A small text-conditioned image diffusion model, trained from scratch: text encoder width 320, text encoder moe top_k.
Rows from block 5 of the denoiser of a small text-conditioned image diffusion model, named by matrix and row number. Rows with one number within an expert belong to one neuron, the router's apart. Each number is 500 + 25 x the weight over its row's rms, rounded and kept within 0 to 999. All counts start at 0. Numbers have three digits each.
Before each expert's rows are labels from the 100 images, of 14976 (inputs lightly noised), where the router gives the expert most weight on average: "colour at peak" is the nearest of a few named colours to the mean colour under the peak. Only what is clearly more common there than usual is listed. The data: photos with spoken descriptions (Open Images, Localized Narratives).
# router: router (model.blocks.5.mlp.router.weight, 32x192), inputs 0-191
# up: expert up (model.blocks.5.mlp.up, 32x96x192), inputs 0-191
# down: expert down (model.blocks.5.mlp.down, 32x192x96, transposed), outputs 0-191

# expert 1
colour at peak: white
router.1:484471525559485528490504496472528526494450491491516523494520465452496445521465508471478498486519494528531497519492464494492482481471525474507511478527490498526443531543531518502490485504530500529478510512535496476480497479507496530506529538486550514496530454540492520545506515487485481493539535497499528503558460510494534456535532465526499516485457490498494479477506512483528506471510491506451525512479483493516529569513487515436510486492516553490515471525487510487483478497474497471532493545484465494511514483517512481467509472477483470507524504517485485521538537483489475545
up.0:503540461498500492536478467498486466503499481528504503512505500491433496481486483521483485525537464525491513451555560510480531521504485502522479534488551497474491486501495536455476479537524492483486473515524564491447500510511493452490493503524517535508516511475468538504432537531515498514494524523478504477490498552499445500491512506494503541497501496509501489478444450475466519477486523484538484508498455508494492493516509448511536501491452518476452497501470510504510458515509486536492459482514519525470510510504476463510537502522506481488491534524485540505500499493514514470
down.0:479521488547517491490496504516525502494561482534509469530489481470523545513528501526509483519498529492486499494462489474509502484497469496482506503489508474490550496472534486514528478461487497457517515493523478516497528482511485485487466438513463506475476503486554473505478466496501494530462494530541511525497538510551492527483492497470520471525535533518484524527508518521505516516446514519555492511469551517499491482511479468523484494572474492549462552505444501502489501513508544501500518475471508549507481474497522549539490497480513512494462507467533473484473457504514476515
up.1:493472503491494491450509511517516468481505477509496476517525521499504490492505541512527478546514482471484485510449506490557530471478469501503513459527500469537495516489501480492547451542514440515483541516530509499515491476487531526547506530465526533485521487510502459551509476460486476487505488503496490465529558528510511544535489480520481517537484529533515517480525482515511501489516484524503487499491521485522488503466504493501459501458518529502541464500506520445478500514499499535510520538534500511538468498488527468490461474470485493526482554511484514475545532531496446535
down.1:470522494485487532495527498507473470518515486480502507458490486485530453515530482510492495468440539530495466504540483538524532472522532525496535528511533513478468491495457476484492473457466535490503486561492501524527495543538473454525480469485517534509486522470471532530453503497462506503498498491500569496496487512458466526524492499537529497506486454509569486508501519493502497511535533468511531455530473543508484498484558499483505510514527507519529498482491468487470529497511485506522494520493474478514483535491531494508518452496503468515491461522491473491529519517500500465
up.2:513498510498503503503460500544512542474526448521512502555508526498526494507494489511506502492508480465521526522499514510512512504513433496478505514510565546553495556495470481511487496502496495456479518536497490474497540539508523501488477484488492492496514494503482484509483467486475549475506501509481517499507535484518484472533485480483508477497514518477525520527500496511505504514478486498502476553459488515499504496463535490502508488517458513504501509543457499453478598429496505499528512495498492545498500524495463464481541495461538494434510514517532477515467454485510488461
down.2:496504535466499553492459482520522517510496531526473490470497493482521483510479550538473540480487498533496489484522456495491529515495526492505520511557508505550521526505487518418484436480499496465473533494514527487511572524499487490517507474532495498546529508449523529532484493456454508486458493525499530471525487503510510514546525507476508536524526509487518502500460488497496491519486486505500481529458465523496483496546503515482541515523491496472489505452507493539448511495485540486507528552481453468501491506507491516496494502490475504505473492520489494482516503495553540497
up.3:462503510488485515503518530541528479466497529504461505503511483508530500513500543498491499532480545466507488482504480466500556496494522525487502471529508465513505512494510497505492496525502494548518463541528492503528495521473508534558525506458522490507497501472503484474502482454457489443517516483506524465495500476496470518515463525535489512513493501494516485509517520504482473493506498456474527524507510521527497487519523506473519515491536504505549466488507506435411578508527496513490548520489469498554504526478545459503486476472515507486480515517525516526541557485481467507
down.3:483462529464500512478539477505480477500513471483507477472511499480531491487524488468526491506475553483482465490525504511538521480502512550457512486498489479497500510464493517481491537508505521495527514515505481471527497533548485456551507505461528546497455524489472500521481507463476462513504465509531506530522519515421530496532466468469501535507522469460546503496534514506517518528551507504488490464548538529518450457490541486499482481487538492515542504510502475497484524531519453509489528495489449509526501516506513510508476453477519489489480514504535511503488526542486485517

# expert 8
colour at peak: brown
router.8:526512469507490532469506472532510489471523505504471511497478464499518529469510525467521481534501531506506492518501512477502497519492496500511442527471494547489506482530492492462475481491505475480537542445515483490517488481473467516483506528468465518485498495476481491531464494498482498487525528462527488483465561526526497521514540458471473490516524525465481511513526508504491472494531521528456509509478520488524470490491512458545456507532456541498510495526467451478495501510548540476513488536490471532468497532486479500494472467476463510487486542484492447545480539532501468545
up.0:498507512489500512491518516484505521522489484508517505508483497472498502523492491521495485508529490463480546473501545511487550495512476496490568458494541506502479495545457518515510522487526522468493458523479502526511469544517501465458486462580516483505501495474489502468502492500490531503487473532483507475493528435485472473538488496521512481536483514485475505452477479437525556498427537508531448502541489527518506492503539468509514464515500483455513540474467504512477515450524489518495503489485499488502523497533479471521539501504507519463503540508505503521476490499482522470
down.0:496494523496490536518528506480534499494468526526491508446493504493515528524545487460492488486495538501521503526533494493470494526511528492495520482504471525468476504525493487514559522506490510486517497530465486488492515478477532496484486447541485496471512456507479517478456497518534519461515538485498486504514468473460500462544532437522464462498498484458536497485526505496532510463522519491479517512511503487501485476522530502477531455477522545510544545506502464467506544494527511493467502542448455513509521519503477465526517472494516469449457483525481487510533514512480450473
up.1:521469489528524492467455480483520457494476544464445491497459516538488546519474522475519502529472509525545495532513471523494495530482534471512476512494506501463479505489520526560514505475480466463512472473521478492511495506488495514509506470467473471480483464490521528500502479508498516507492509495539478499532487520528426492508581512472505509515535554477486506497551498512521467496532505523442487487491495438529496499507441513516494541526507511512476503532529516499523476503503504456503525500471507496483522506500511506527499500503500518459478512501480496505454499447511475534
down.1:454506464499487533519484536506528523544542528519532470491501542492488499483509511483471509523522457511450495531490535493472546499516494489492532483532511490530489528504466455508503488533511533553430460526461571469492496502526505489496515471513505518520495462535471500503481487490494497504493526515524503473519480495521506467505477542523478529505490492491483509478543506534477538478451501498507509499490536541510502530475513512484487475459496526504508480489485469479520499509496500521459528455503513514505514472443524530439522491506545533530546492521468512494525530480495493462
up.2:457462516495515464555498495512489506523553449492506482517510524457519501463503474487511459477508500493495469456512481474543519575475475493465477493453500480483519494529511518505459523489520480498500523475486521496479483543509550475487457488521518503470472524486505521494498515487467498526486503511456535535495550476524500504526513487496508504474506483476513492513487467471485502511447506530542557516521501516492483491491501494545534486507461491516506508460466495473447537498515491555508468516538504488538505521450478495498486516481525487503485529470495518502505480560515525462
down.2:497469493506531521522520485542526508486504523503478469527514518542461534505548490488477459485508525495540468442506470550516487489504482512518463495534464479462543485505507486504506532500560464502504512475512502466495483553484467523512486480525499441485508499454497493513476487491514480464512482441507508502495461496495482499514522467476542490535497517491547472487522487548491505507515463468508490538504513474506490450525469503512521460491480498496471479487503525501477480461490528506506538534527498467552517546530539533511472507564499485527494523468513519493511507513472485508
up.3:502485485509491498499474507461530500473535533464497511483523575522474524487520552476513516535444521513511503499500540475479533509519551487488476507497545482444456570503504499508551523498496501493503477523515502519534495499483512504518514447485473495527474486443516540473496508518544479478503468504487491520551481484509497492501521486495494553520513522510499449502504510515538506460523504431484500516485497490499474476486425491488506505485510506436490505484501518489480497515522496502465524477455503511457524504499489518459512487502491516484457522541483517515492497456512502521
down.3:441490490488479473472483511535511539498508532473512536514552551492530487520477534521483507493475496497473512514492541496511503530482491526456517469505508507542542534495480479505507495489466529561479512498480549495467508504483494457529514475517505508487495474542487504472522442479474535537471553548523511468495472505487519526524501533501513501532531491489497506501514501484490513518460516478499508472469488530472510508528510533495519448485495523501485479507493491501559510529477530534449466507505506539495545488478520481468515450519536512536513463495537534474526514490532478485

# expert 30
colour at peak: red
router.30:480485464464515508481535499505479457518507553548474479557521505459476485475487505466513566521545499491516461495508451485459518461518543522478520519502464444479492493528500528471467523462522503519505483503494518458475501514492479525508522509483508463508517511484475520451537516495521534508532493486498529536517503511529484520535483511536488517457448487501496481485503521506478532481515516547481522527525514502480484465504507512530508513509493506489525521483493461500497481537562516508453544498518477458490492520512519527518497488515476486476496522522505452451534510507483462518
up.0:540523499489506521495463463478513512499539461513507502511492516513487508506458469536523502528520476503491488501474496577537491526514472473534543503498530480544503495483468493469494505517471515496523502485508458486516557527533476501470488470487471496492470475461498486477481508475470490531503486515495474469530527518465506575441514457510522544508527511570463541510508485514493500526517483495486506482469462515496513470455493477510529492508511485468503467473491479525488511511490504507518489453529497485503538453479510518503487526473472528514438485518464488506470475525519534482
down.0:465515444478513524492520508506508484452531535480449530472480514505501463514490473461492467505452545514530480461526468473472528446550542536432496488503492516483510464469486501487514509510472547494523469468510478503498459487486467521542508524474504523480509536485506507463486510498448470488483505498513533553481525534474536531511501496508493515505513512501478490497497525474483439481536497473482522514500488471526473489500492453486482543513518514489503499516509480460480489513527514518464548467492468469516529527514481500507481511511485514492535535537478508490498537478479509520
up.1:508485511516481448520509518486510506496475477501507480501558545468488497502514537496515516506514551500428515542486513448500520495464505478493507499488504515490491547531512473560518493527501518509462469492512562513487493494492510507513498550540516484453477540491497478482452531526512540515499503508485536504515459466490560453499510525508482485533445519489517487549484500500523520502493524511522484550496485479475493496499493456488496474510508485480470520493494520489536487521519483466494497467476559494489458475526503483533548482503510511498507526478427497503513511482484461497
down.1:514505522490511492472439458550514525501528504480501486509486454461472526486527522508535444504531520509507521482489517503505510516490498476509489487513456492520478525435497432473518503509503515514507483560475469417508527504479518524498470505512509516512523501481498474486533516477482469565468478503473468515501540516506466480520507465521460521499534517496489460471507496461522506482490481517563530498494506514507524523503458464524495483517468520511512479486508536514472501491524491542497517479500478534530456472512489513502488516466449513542490482545508534507509478512480488490
up.2:504521494549466475498504461514507532458530484495522492486489526521519455502501552487495501487425471501547519532496517492482541506467492473508475507465519498473522519477516519516503457537513497496456488509547489499491499481497490487469481504485508470491480541478512535530508479506541500444525507494533493495527531516543479475504534503491481498498528468493560508477491517513522484521467525473500466487467494468492493559511486498474478493456487529518504468490457492474454460487513484516548466521494479528471501490487496468523502463502522493493507536468463480529450543497554502491
down.2:484531482531471512546490521477510513516547474512501535506487517501556518495490502537513492464466478490508524503525519507504451533494439493501491463522543522476494508490549514546541495504478507493527492509476547548494524481487499470489497470487478523500473450530495535496500526543534513485468480532526451488501518497520482544439534495480520469517543474483497507517475546510490471483473469495448483462505507515530508481508505493493479498490487551529488531512514491490552523469514476511463475512495497510517545463469484495463521522509506491462492463476480458478481492500534508495
up.3:512494492491476495536472492518482526528525506468489527464446485512504539475472478521483486469517521492510471491518491503510470501496506524543466512530511491488479474467451484469498519527482493494522481529462506479479502453496521512465510467503504509558517513514474493475464536510488521544501519529522433505436427514478519533497497507500506486495524498532504505511494492505452511489511532465480522459488455543515547496523516498531523508462525465502496505507528531486531537493456463496490495490499517516521507494480474518470531488530513446495532440531546526474482493511476512473
down.3:508511493557493502492487457500539489523536495481508495510461503502511540525508451551518500493503495480487526513473500516531444519518456499511488482532522518552477517517475462529528492496515494482529522498451479487526553495521524486494469485505462557510520499543523485488526511504458475523474496518538451494516508563494483544465501459505550487510557531520493495496478492502483521524507452515521525458482536501555527508515479489507479534504502549497485554514498532525520487480473495493511481509508494510523500456489486511497512540484510482499488476506524528495462471511528538519

# expert 25
colour at peak: black
router.25:462501463477507471497469466515477485541528471517540489537499521447500510434485478511507520476534482487506508459489493502486464511484474510469484519478506488493490454510510498495528469478499481505519505492461464472487526523514463484496485464537489516489500501468484517490478520525504531544488511500482508513536482481553470503482515480474522493490525501494515466470457471466445469524454501493478522482527518488477488467504481462521508451491472522449454532480461499498455460538508518517507482490470501487465516455491491508475498548552515478483476508548499522456481466487514508473
up.0:498509532500467482480508449516507465490469512499459455492502489447529491495523524560482483515504491493513477519511489500498491523461508501543486521498498503504489478512459506490513442482576464511474491484546544492482450503518513461493492560540536521523497532457483489512493528511514508491512539466500498519464516544475518495546490542494487466530447496495500507466473475490543522485515523492528502495502477522458541489508516449509502479511536495548457487514479493482467462510523511536506491522485491501484465509531534486555510469500483481530500526505504499498532534505498499503
down.0:519532504467509478510489483547498486467496471523498485535500489522460462463511516525521464540534515479519476502515549533488516473489487488502472513493538490515495483475459488498518486453485463532538466528423478459536460467532470518524485484492509511496503471509461451494478509489521495486508461462464500516490533453533458449505480524487529523481470485486498522536515481534532493483513524478471492521502483497534498488492500510521438491489488486533545525513504466486482475488475487496489477497480440473471499475492535552488517489467470496489539478514493496526488489475517486493
up.1:489510532446480521480508493534504503452491499535466502464474496498502475553554476491466492506485497490494487482486505477502507514518494512488508438478482509503517485513505479482526516544522508479537532535484457508508455524481517552501484457498510527468480504489503516493467467475502477518528503490487511531498532477420497494554463470536479506490486499536520488477522498501517476515500506472523491494502521514496470484477527505535549458512514473469537456440497458483432580524505499508503504490508465470493516533472498491497510502524515467502484494505469540515497510522474499480
down.1:469475479496495472472510503533469502547507519494475440514533475494511520472523474512501455539488504443519459552507491486500498498489526525497516436498492516503508523493521534513467515506510497538560529545518499494516478481485573481508474466524504501487533540448440499497502501543464481480463524529507522531456512492465480506506491465522519477504471520465518512505499467482535503495490504505522510492547512504485481509477477472541520485498491524496518472490476520493477528531511517555503520509491484514460499534485499500498479490485539482481506561513536493458502483536467495488
up.2:515554537464484511491541501543492456456464530467472507480532509506503472528513531551514488516486507512472515493541525470481537476503519506497479506459504522498505488499484514463514494527498488494476483497500512525500482519475446524492552554498518505494531521486498483493528509481489514469572510509523518482457497524489499489549484532525488508508418492497493525481475462511517522478543571469529458496456497501479496484497502467507476494537496467486471481484526486492467524443553484466510500509513524516529498522522509474533466484495476518491494520514479491514504491523491488528
down.2:523524531488515523479477494517502481481497540506518472489474501542502502526517525504470519486529469491520536485472558552477521491499483458528491505500507518472508510507481494507513510477519483491472505466506497472491446473537500570460497515483550506514520477518512511527465484494522530526544473452472463509494489499512457462504498484481472520486524495510535565507501473547534515486497527513477471446502481519540514514551510496508486474490518493513477467510556521515508483513474458511491491486512563486500510511566515483505510525474491489487524497464482543498555494531475507478
up.3:510511472490478489475547511473498540475489499504494496515533514518519497497466558453500435489514477453510495503464490482525488495484479449507519437516506508505494509497527496532498516481517507522484515480502536504492497481539523484494512467504558495522517537478477465511487456479473500432511481506505497501515497502520504470520493508516484537502467458512496512504545506532483550506469493509505486548500491489549530533463525540509466477505518472541542476528468500465498483498460523498490509497550516510519490558491459489500453438463499516468491487494527486514467498474492469481
down.3:506498519509502502519528542525477488458473502483477533522510495524492498470527499481482465480534500501511509469494509456499496503493527489493517562492489485514481462488549498481449533547521492506503489463571511494454492507515490516523505555473474493485501468518459498490507537517504480518431509545467484496461547493520499505517511502526475537497503492477509493498482493474541485500493544478569506528498479522475505533513478506458513503509515449493468485484567516472472486520524482565548529490490534511521512502537465546472501498513485495495503517501483524497530506504519527523

# expert 3
colour at peak: grey
router.3:514472510521461510552458525466519518504510505526533474512536515515463494497521555537471507489450498450479474516464501493489518472496520549510491472522503518516511533485510496437462497498536510531513504520473556469513499527479492482514484499515487542497512484524526479445490493518534507491550516495508463514514481481479541524481469502518457508501458508540511532488502523536541554485526493479516464493492491495546519510465529523485498477519534486484489475494538478489472519477473502498502521490525533482509535514524494513464519482500509483502505521557461527460548506508461473489
up.0:516507532530520492521479476482537517497530489490489462479482510519530519479453473483546466487514533506513507527506488522465437496462511485518475506484523520479532481509515467552479524503489497518498496462518471486517455437529516492458486461471535487521482517475514556506504518487497500509484456506487500513520523485518490449520526516461541515482537474511520453512504513504427487517456501497470545478490487528533523548555499500514501522504462483489524479475527515465497463531500517521503502494503467520493494535489509508538467516479550473501497449516531525489484484490497507490
down.0:477520497497486505505504502519501487443557515482509522494485509553514494504472490495492492521504560504508512468502488512505503447467509455506525516490498489497484498477492464511505493521460521516471492496539472520514500525488471475550478491491522476491474546449506492509509527477475488527531523511495558489526518499545475485504453550502517526520487531499518465525491500504464464506544482494475497525520456523510464504473471488500513506520497441472559495525512489484492489460519541491518508463467496480552518525464554519511496503443533522500522522427498466502500513481494502527
up.1:475519518487517512459445463478506493492516559502435463496458514518528539548457506453510555512493513511533529566501481548494469520484533493543476522501487484458482516541482470512477463537538416494526497520502497472505521487529506506494494477496507481521509444467501535528504501488495500504496529482502511519486490503510478493516514521470509507473535488503531470506500500486471478459478500546463483464513464450478475508516472503471509483520501489508494538540498494496488466484522472504478527514478447491475493519490540504514491510498488486489484509478488499488488518459488524499
down.1:492468479459460461509531523529496522504497474471510492496530519465488478467524491519500477506497505471536453469515500491500528450533498536459498492522487484546480504460486498461505526488486536538521490550476499491503504502527477497526506512489521535521506527462482470460526504490453478484462490514512550498521491494485541502514464469531528485469455485515482497470489492474514493480538490454488524521533532479496491508463522516505522442490541484468528513459510500510471553513461486534519501484516473507472525502517500510467516474507481468486531532573521541475510499468502506479
up.2:470531494460520547495475471478483490508485526530503508513468497518474519546496470498515523514539508497485510457539459503483496526534506467557495472497514504456495471533518504487565529525528482436486507491474460509473504476503490505531501441518542489497518509483479566509469516500521521520495489481493501538519482493499475450509492491452504499506487501526479458498539474537470465483489559502482502473490494545478470456535477510504560491547487471484497549493501506531500521537506526471500533502445515489517482494521483504511520516509511501476510484489528525499475510508473511508
down.2:503516490455527489505477472506494491510500491501471503487529501491500491482544477507521442555484526499510518493480504483527515459499497469462494491543480526536474532483511464501528475487463500488564497491498455481548511478492523524526472510500475560466516529470511476503543491483460470508482483512513504501481487499523494536506494478524517507541466543482518511526504486466503550456453472527500522525522530423548484484462491457483490504508515524472512525494497513511500526483524495468494522513497485492489454524510536492510497514434509528502509548468519461536507474514517472522
up.3:515517515490542555457525477500533486517463499473457519458466501511537534529459455497518484507499533512500515531518467498504473548515490451506490521499512495464504484529504489531516492521501501460493496426495476533503493457516527473480504492491512509488491497496482523504488494504499528518487509495507490480479507559506444527532511483487519466533531452484510481494543489481469483502474553504479514492507486494483506463540527478509553518486480487489499512523503507507525511503536509477500524545465483493543455516473478460545500510495484528456472444461526500553471503516487474511
down.3:510513521543539539495484444470504463495491513500468528492466491503525537544477479465556486467480534530506508517525459528508443541497513460504478554472517501451475485527524494540507505498504461453512525464523452510498505469509493504472465465513471470475479522495515539491523514529522509512506516506498494542496502517535448508507543508489531496541536525448517478521506519498480473495520536541483520532506502497514468500520469520494495534524476507524480533540482512508513478492541523473510476516460490501484508492504477486526511525487541489496472467459490490514460506509527503497

# expert 23
colour at peak: white
router.23:510548507479511511494471480476498515540503537510510487531515482489473495457481527558503501464515472483465544533481498492455468483504508519552479476533511561457516485531479527468488473528490505533484520490521500471491497464522496459485512501496529552484494522454448493460489521541532500496499480454504507523549484509490480496508527484474482515507530474464492498454454485468477512481499517467476505480514487512494527512528509503492489476460475515471481490497493463546498455471475505520514533520489495499468509488494473529472505490495486461490474494578458497502554508501497524516
up.0:531517525517505475538496475486503512513498460494456482440527526498512518461490492496516507488472529449509500541493502499540474556472471487508500519512516482457513465541491496536501500500511534542528519497509520525545482485522548500461496468490486511485495502531498529501449489474507508491501502456507437471510501510474485491522507532538508463491512483493502516500521505489456510502498451530523530483508493457522511491497539490532497521506496529536529502521475457508485502547503485546504514515543480514542468522460500473551497481462553501477503505489511454535492493554454476515
down.0:503498505507487531457481505469495525472497513493475451493496505576505426535495491494501505512465523515523501477465490492500520466484526449506487489529469514546518486496515497479434491504484499526497524532558491520534479529515539523514518494496533475508533528477516501514506476487445476485492453464492478494517521454553500484511507498485519542466544512516456476498469517519508469480512445539479517475508474503485482534507490536495503518495477476515535484522518517502468464514513513511492511520524531513536484509516508559530507514482486517519533555469543505481520494498480505526
up.1:491486528506441517486519532512494481458482505494529524472518507478497545550509555468537489523486482473514480503511478499516514502478498507514504481472502452509508507489495481543515512479504495462517472491520499498527483468440475486534468518491495484519481502448507503484493513525474480519572492526486493499465479509448487528498476497496425509535468483507471527505523498507575508508506488497509495529471504515479499481456481507475497499515539475524509513520537498493492499486510479524506439528479537475543494501540501467489516443472501539461505497476491549524478524493475461537
down.1:534502534460478508474476529524435504477537514484486532524491507573495481518506498520465506533540486512469441512502497508539533476515492520483494498460468467506490521474499485494505487504448512525489519507507461504516489549504471508520490555481471508536498511475487475480513489471486474495521478447519563504518504502484496469490529495512460520490458501522482483509522435536538501503495515513497513446534539491545501521517464496519507459502474474500472521510501482493511475499506529503541522480524527464444481513479475533526515491505498540522542471492460493477490495501485518495
up.2:469517528509498508494547471519493515485464510494491500469487477493458493500515497527509511522467522467486462480487452464483493473531499539479476499480509472544526493525457537421481503525517520478527477536506509517490500495487558523469471509512532482501527508475508524504534537502479502446507486515541488488471480479475561483526474510502488510513465503511550498498472534494529465497512521440484499510524450517500488470506536528492517470471541496487478530469531517518459517518561485479512506504521500524493518498579508493532459502524480474479482508473510495512511527503502524512
down.2:499528495510506512496512536474477495551457493453475516495527518495490506516503511484461480532568498462544489497503514510509544507534499491506483485499496452463539472514485480498505562440537528501498433482497542483532516503526536517515494536461507543469508474492490485487477477511536486539524515485518486519458513534520479512493477509484494460516453540508490512504483477519519485457494507519535526492517482478519484451456471499483587489486505482499494516499469491494500539509523500495512528515490537482458517514472524453506480503482508492463510523510495523535504517489474475481
up.3:478496500516493496513527522455516513497520474478530468487546520490477561501523509498510471512475522440485477513477493466522518451475501504479554493507492471512514527483520480515504506503497509591539467528511476472504475517516500536463458492511500546493493525498531459451478497501501507515489500512500495532501482467486546490511444497531511502511485536547525488486525527499499512467496497514517493502523501502528512488456509512506489477533548482503492481479497487481471506498518490497452509477549495546469538512496552509486487502469498475502473557539482518522535492516426478512
down.3:497500455494490500484509552541491530534520496517528488518522500474466480460537512502477469511497476484494485492469523482528488481504469532469488512498486482525497504467502482469529477476487472533515525560474510491471521488505470531553506497480479502518482488510536419497490456488458442507454473485503525509508539510478528489492479438541534484466506440527488484507479515526484474498484460497521487497476558460519518464505532495509476466505498488539517503441497471491474521492446502500483513513526504487520488493468498507499520495521493493496525504519537512460521496527463506536

# expert 0
colour at peak: grey
router.0:493528530504465515486508452522506502470480516501443515505484467510526547531493554503463449529484502514493495518537478518505530485515509479472515439488469513515474477523510515500503475463492504482518536468516484538483482521486498463487460518445481462500482489446471523509530525483460513509544493553524520449490536517496496508527506488481458515511498499465522535520510494489517493529527544531475484530492497503502468485509499497490506506518514524512499539531472462497511546501522514509521490548469481540521502481465503476534468462497464530471464477488516489504481553496508455523
up.0:510510468501492493486530494517528536518503509464492516530523483493509505501532464496489490463494512533482529471487481477491501506492485488528473533554516484495529504485471497464507505472495490540534508487510506529483485524482532502505501478495492530474477503478483487500491458465515487478502530421470499515524516488532521521503538481495527480475535469491465512507509515506471505517444474497484545475506517478512538476513608536495485470531514506535534504505481478473489478520452538546488566507503485496543490533472549521465511484516534478498494492487545490503490507490531441481
down.0:498476494480501497549500472517488501503501528485509521491509535482463448506507490500501517485523451498514488513500509526507464492480488509520468516529489487505477529494517527476529488546530474464446505492493531478452487469492507495521529503521510476480543490500506485492514492539473495490511571485482499521550458513515515508485480481516504438483463474489520483498450443493522521464510497489501480507505466504446504513498500523448534480446490491481476497496513506542499504465475452494505507543482515437483463498496484454483561529507477491465514489491517505494575522510474515527
up.1:542509426509512501499501469521517463511505477518522497504519506502501474491496544513510521526500524473546487506483472523528524464480463495491529451506515535560460489527514474461510508485485509502457519505479476478540558539463471516470512539493484479502510521518501471513516522531490519443503522519465527491514566474493521485506461482500501535487482463496538540508517508496493487478526522512495480507520508527510502529495502499534518489488516487512528527492476499481487532452499520496536465495508497504455487513526460488539460487445478541482487520578523483489510487529499496470
down.1:451524533550487519501485469481531497519482517509527491476472492477506541513488463501474525498514482484506511517507462509499475533495535505495501482512488510487459487507494502533460483533536546498486501520474527483480521485501537493448474491537503521537504493499517553505523480489512501511517546520528435455521475530491518532487521498522543486518485509483522525500502508454467506504513500518473539486502483497487550500488521521489554477505535514445471532497520512514539554505525494554442488533505529559521508482490451455484532535479504499510499494482497489519504491521515483444
up.2:512516464505518465505514505461521514505487458534479487471534495499498553457485450487491481500512514439477514494483492518510532498516488491500525500519539507511544471534498491519506501474482521537516512482468492542553495492543538476465483487480491531514492464532530486492431462461507490508477451510535511478528517497451504526508472493526494535509528502548512513486520513530488507514497511471478547496508518537509525500531534475534525482503529488501524473482506508470459491533484526524477478467501491521523526482471519516497478508506506489486425495555550476491502455515467480501
down.2:464509454510472505558523481510481462516508522536524547488490514504462511506482457489501498497532509500492515505525526507498492507475468487503505529509489501475476482539519487502543527556531501502486481498457501441485510501496505497485435487523485504489512492527527503487510521520557501513502552484471467513482445484537465513476488490496492434528483519524521528499519486520489445486468519491517501528481482515479493476484513472511465496467509487489506537516485476480540513453534500509482451488477516498510490508494493450474512542475534503458476504502453499568549512534483477472
up.3:478520509493505467508485507453472527486482516522523503506531459530465473501452480506503478541503518483503489489523461518493483467517541470498513504503477482513546473543504532521526548502481500522482477477497502484475512442502498505544520493538540469547516556466461508472513505474518518503507455490502488523530447455486498447521492546473477513505478441509532495499516477494482508509502535464473488509510507522481509468494462511513514527486533491496481494492555501528524483529488507472477541496471533496483483515535501547512485506510521540477519488509548494478495567476487489532
down.3:508511509511479527554519491506451511477500509505500549488481512486462487460493518483470520485541492518543482461542465477485502477490531508506494521513478476465526482464512474544481528503547535502451446506511518474476502529505518517494479522490529502536500553470519555495503528522506515530485521509461551494487498471512481494511467540499515462519473495502514508465480509512480472464520488493476536538503477532522511511489501521455506509531479486499491464476495487459490490531524512566475507485463508488495505524470491465487572524523502495531540522512481498525535546489477473498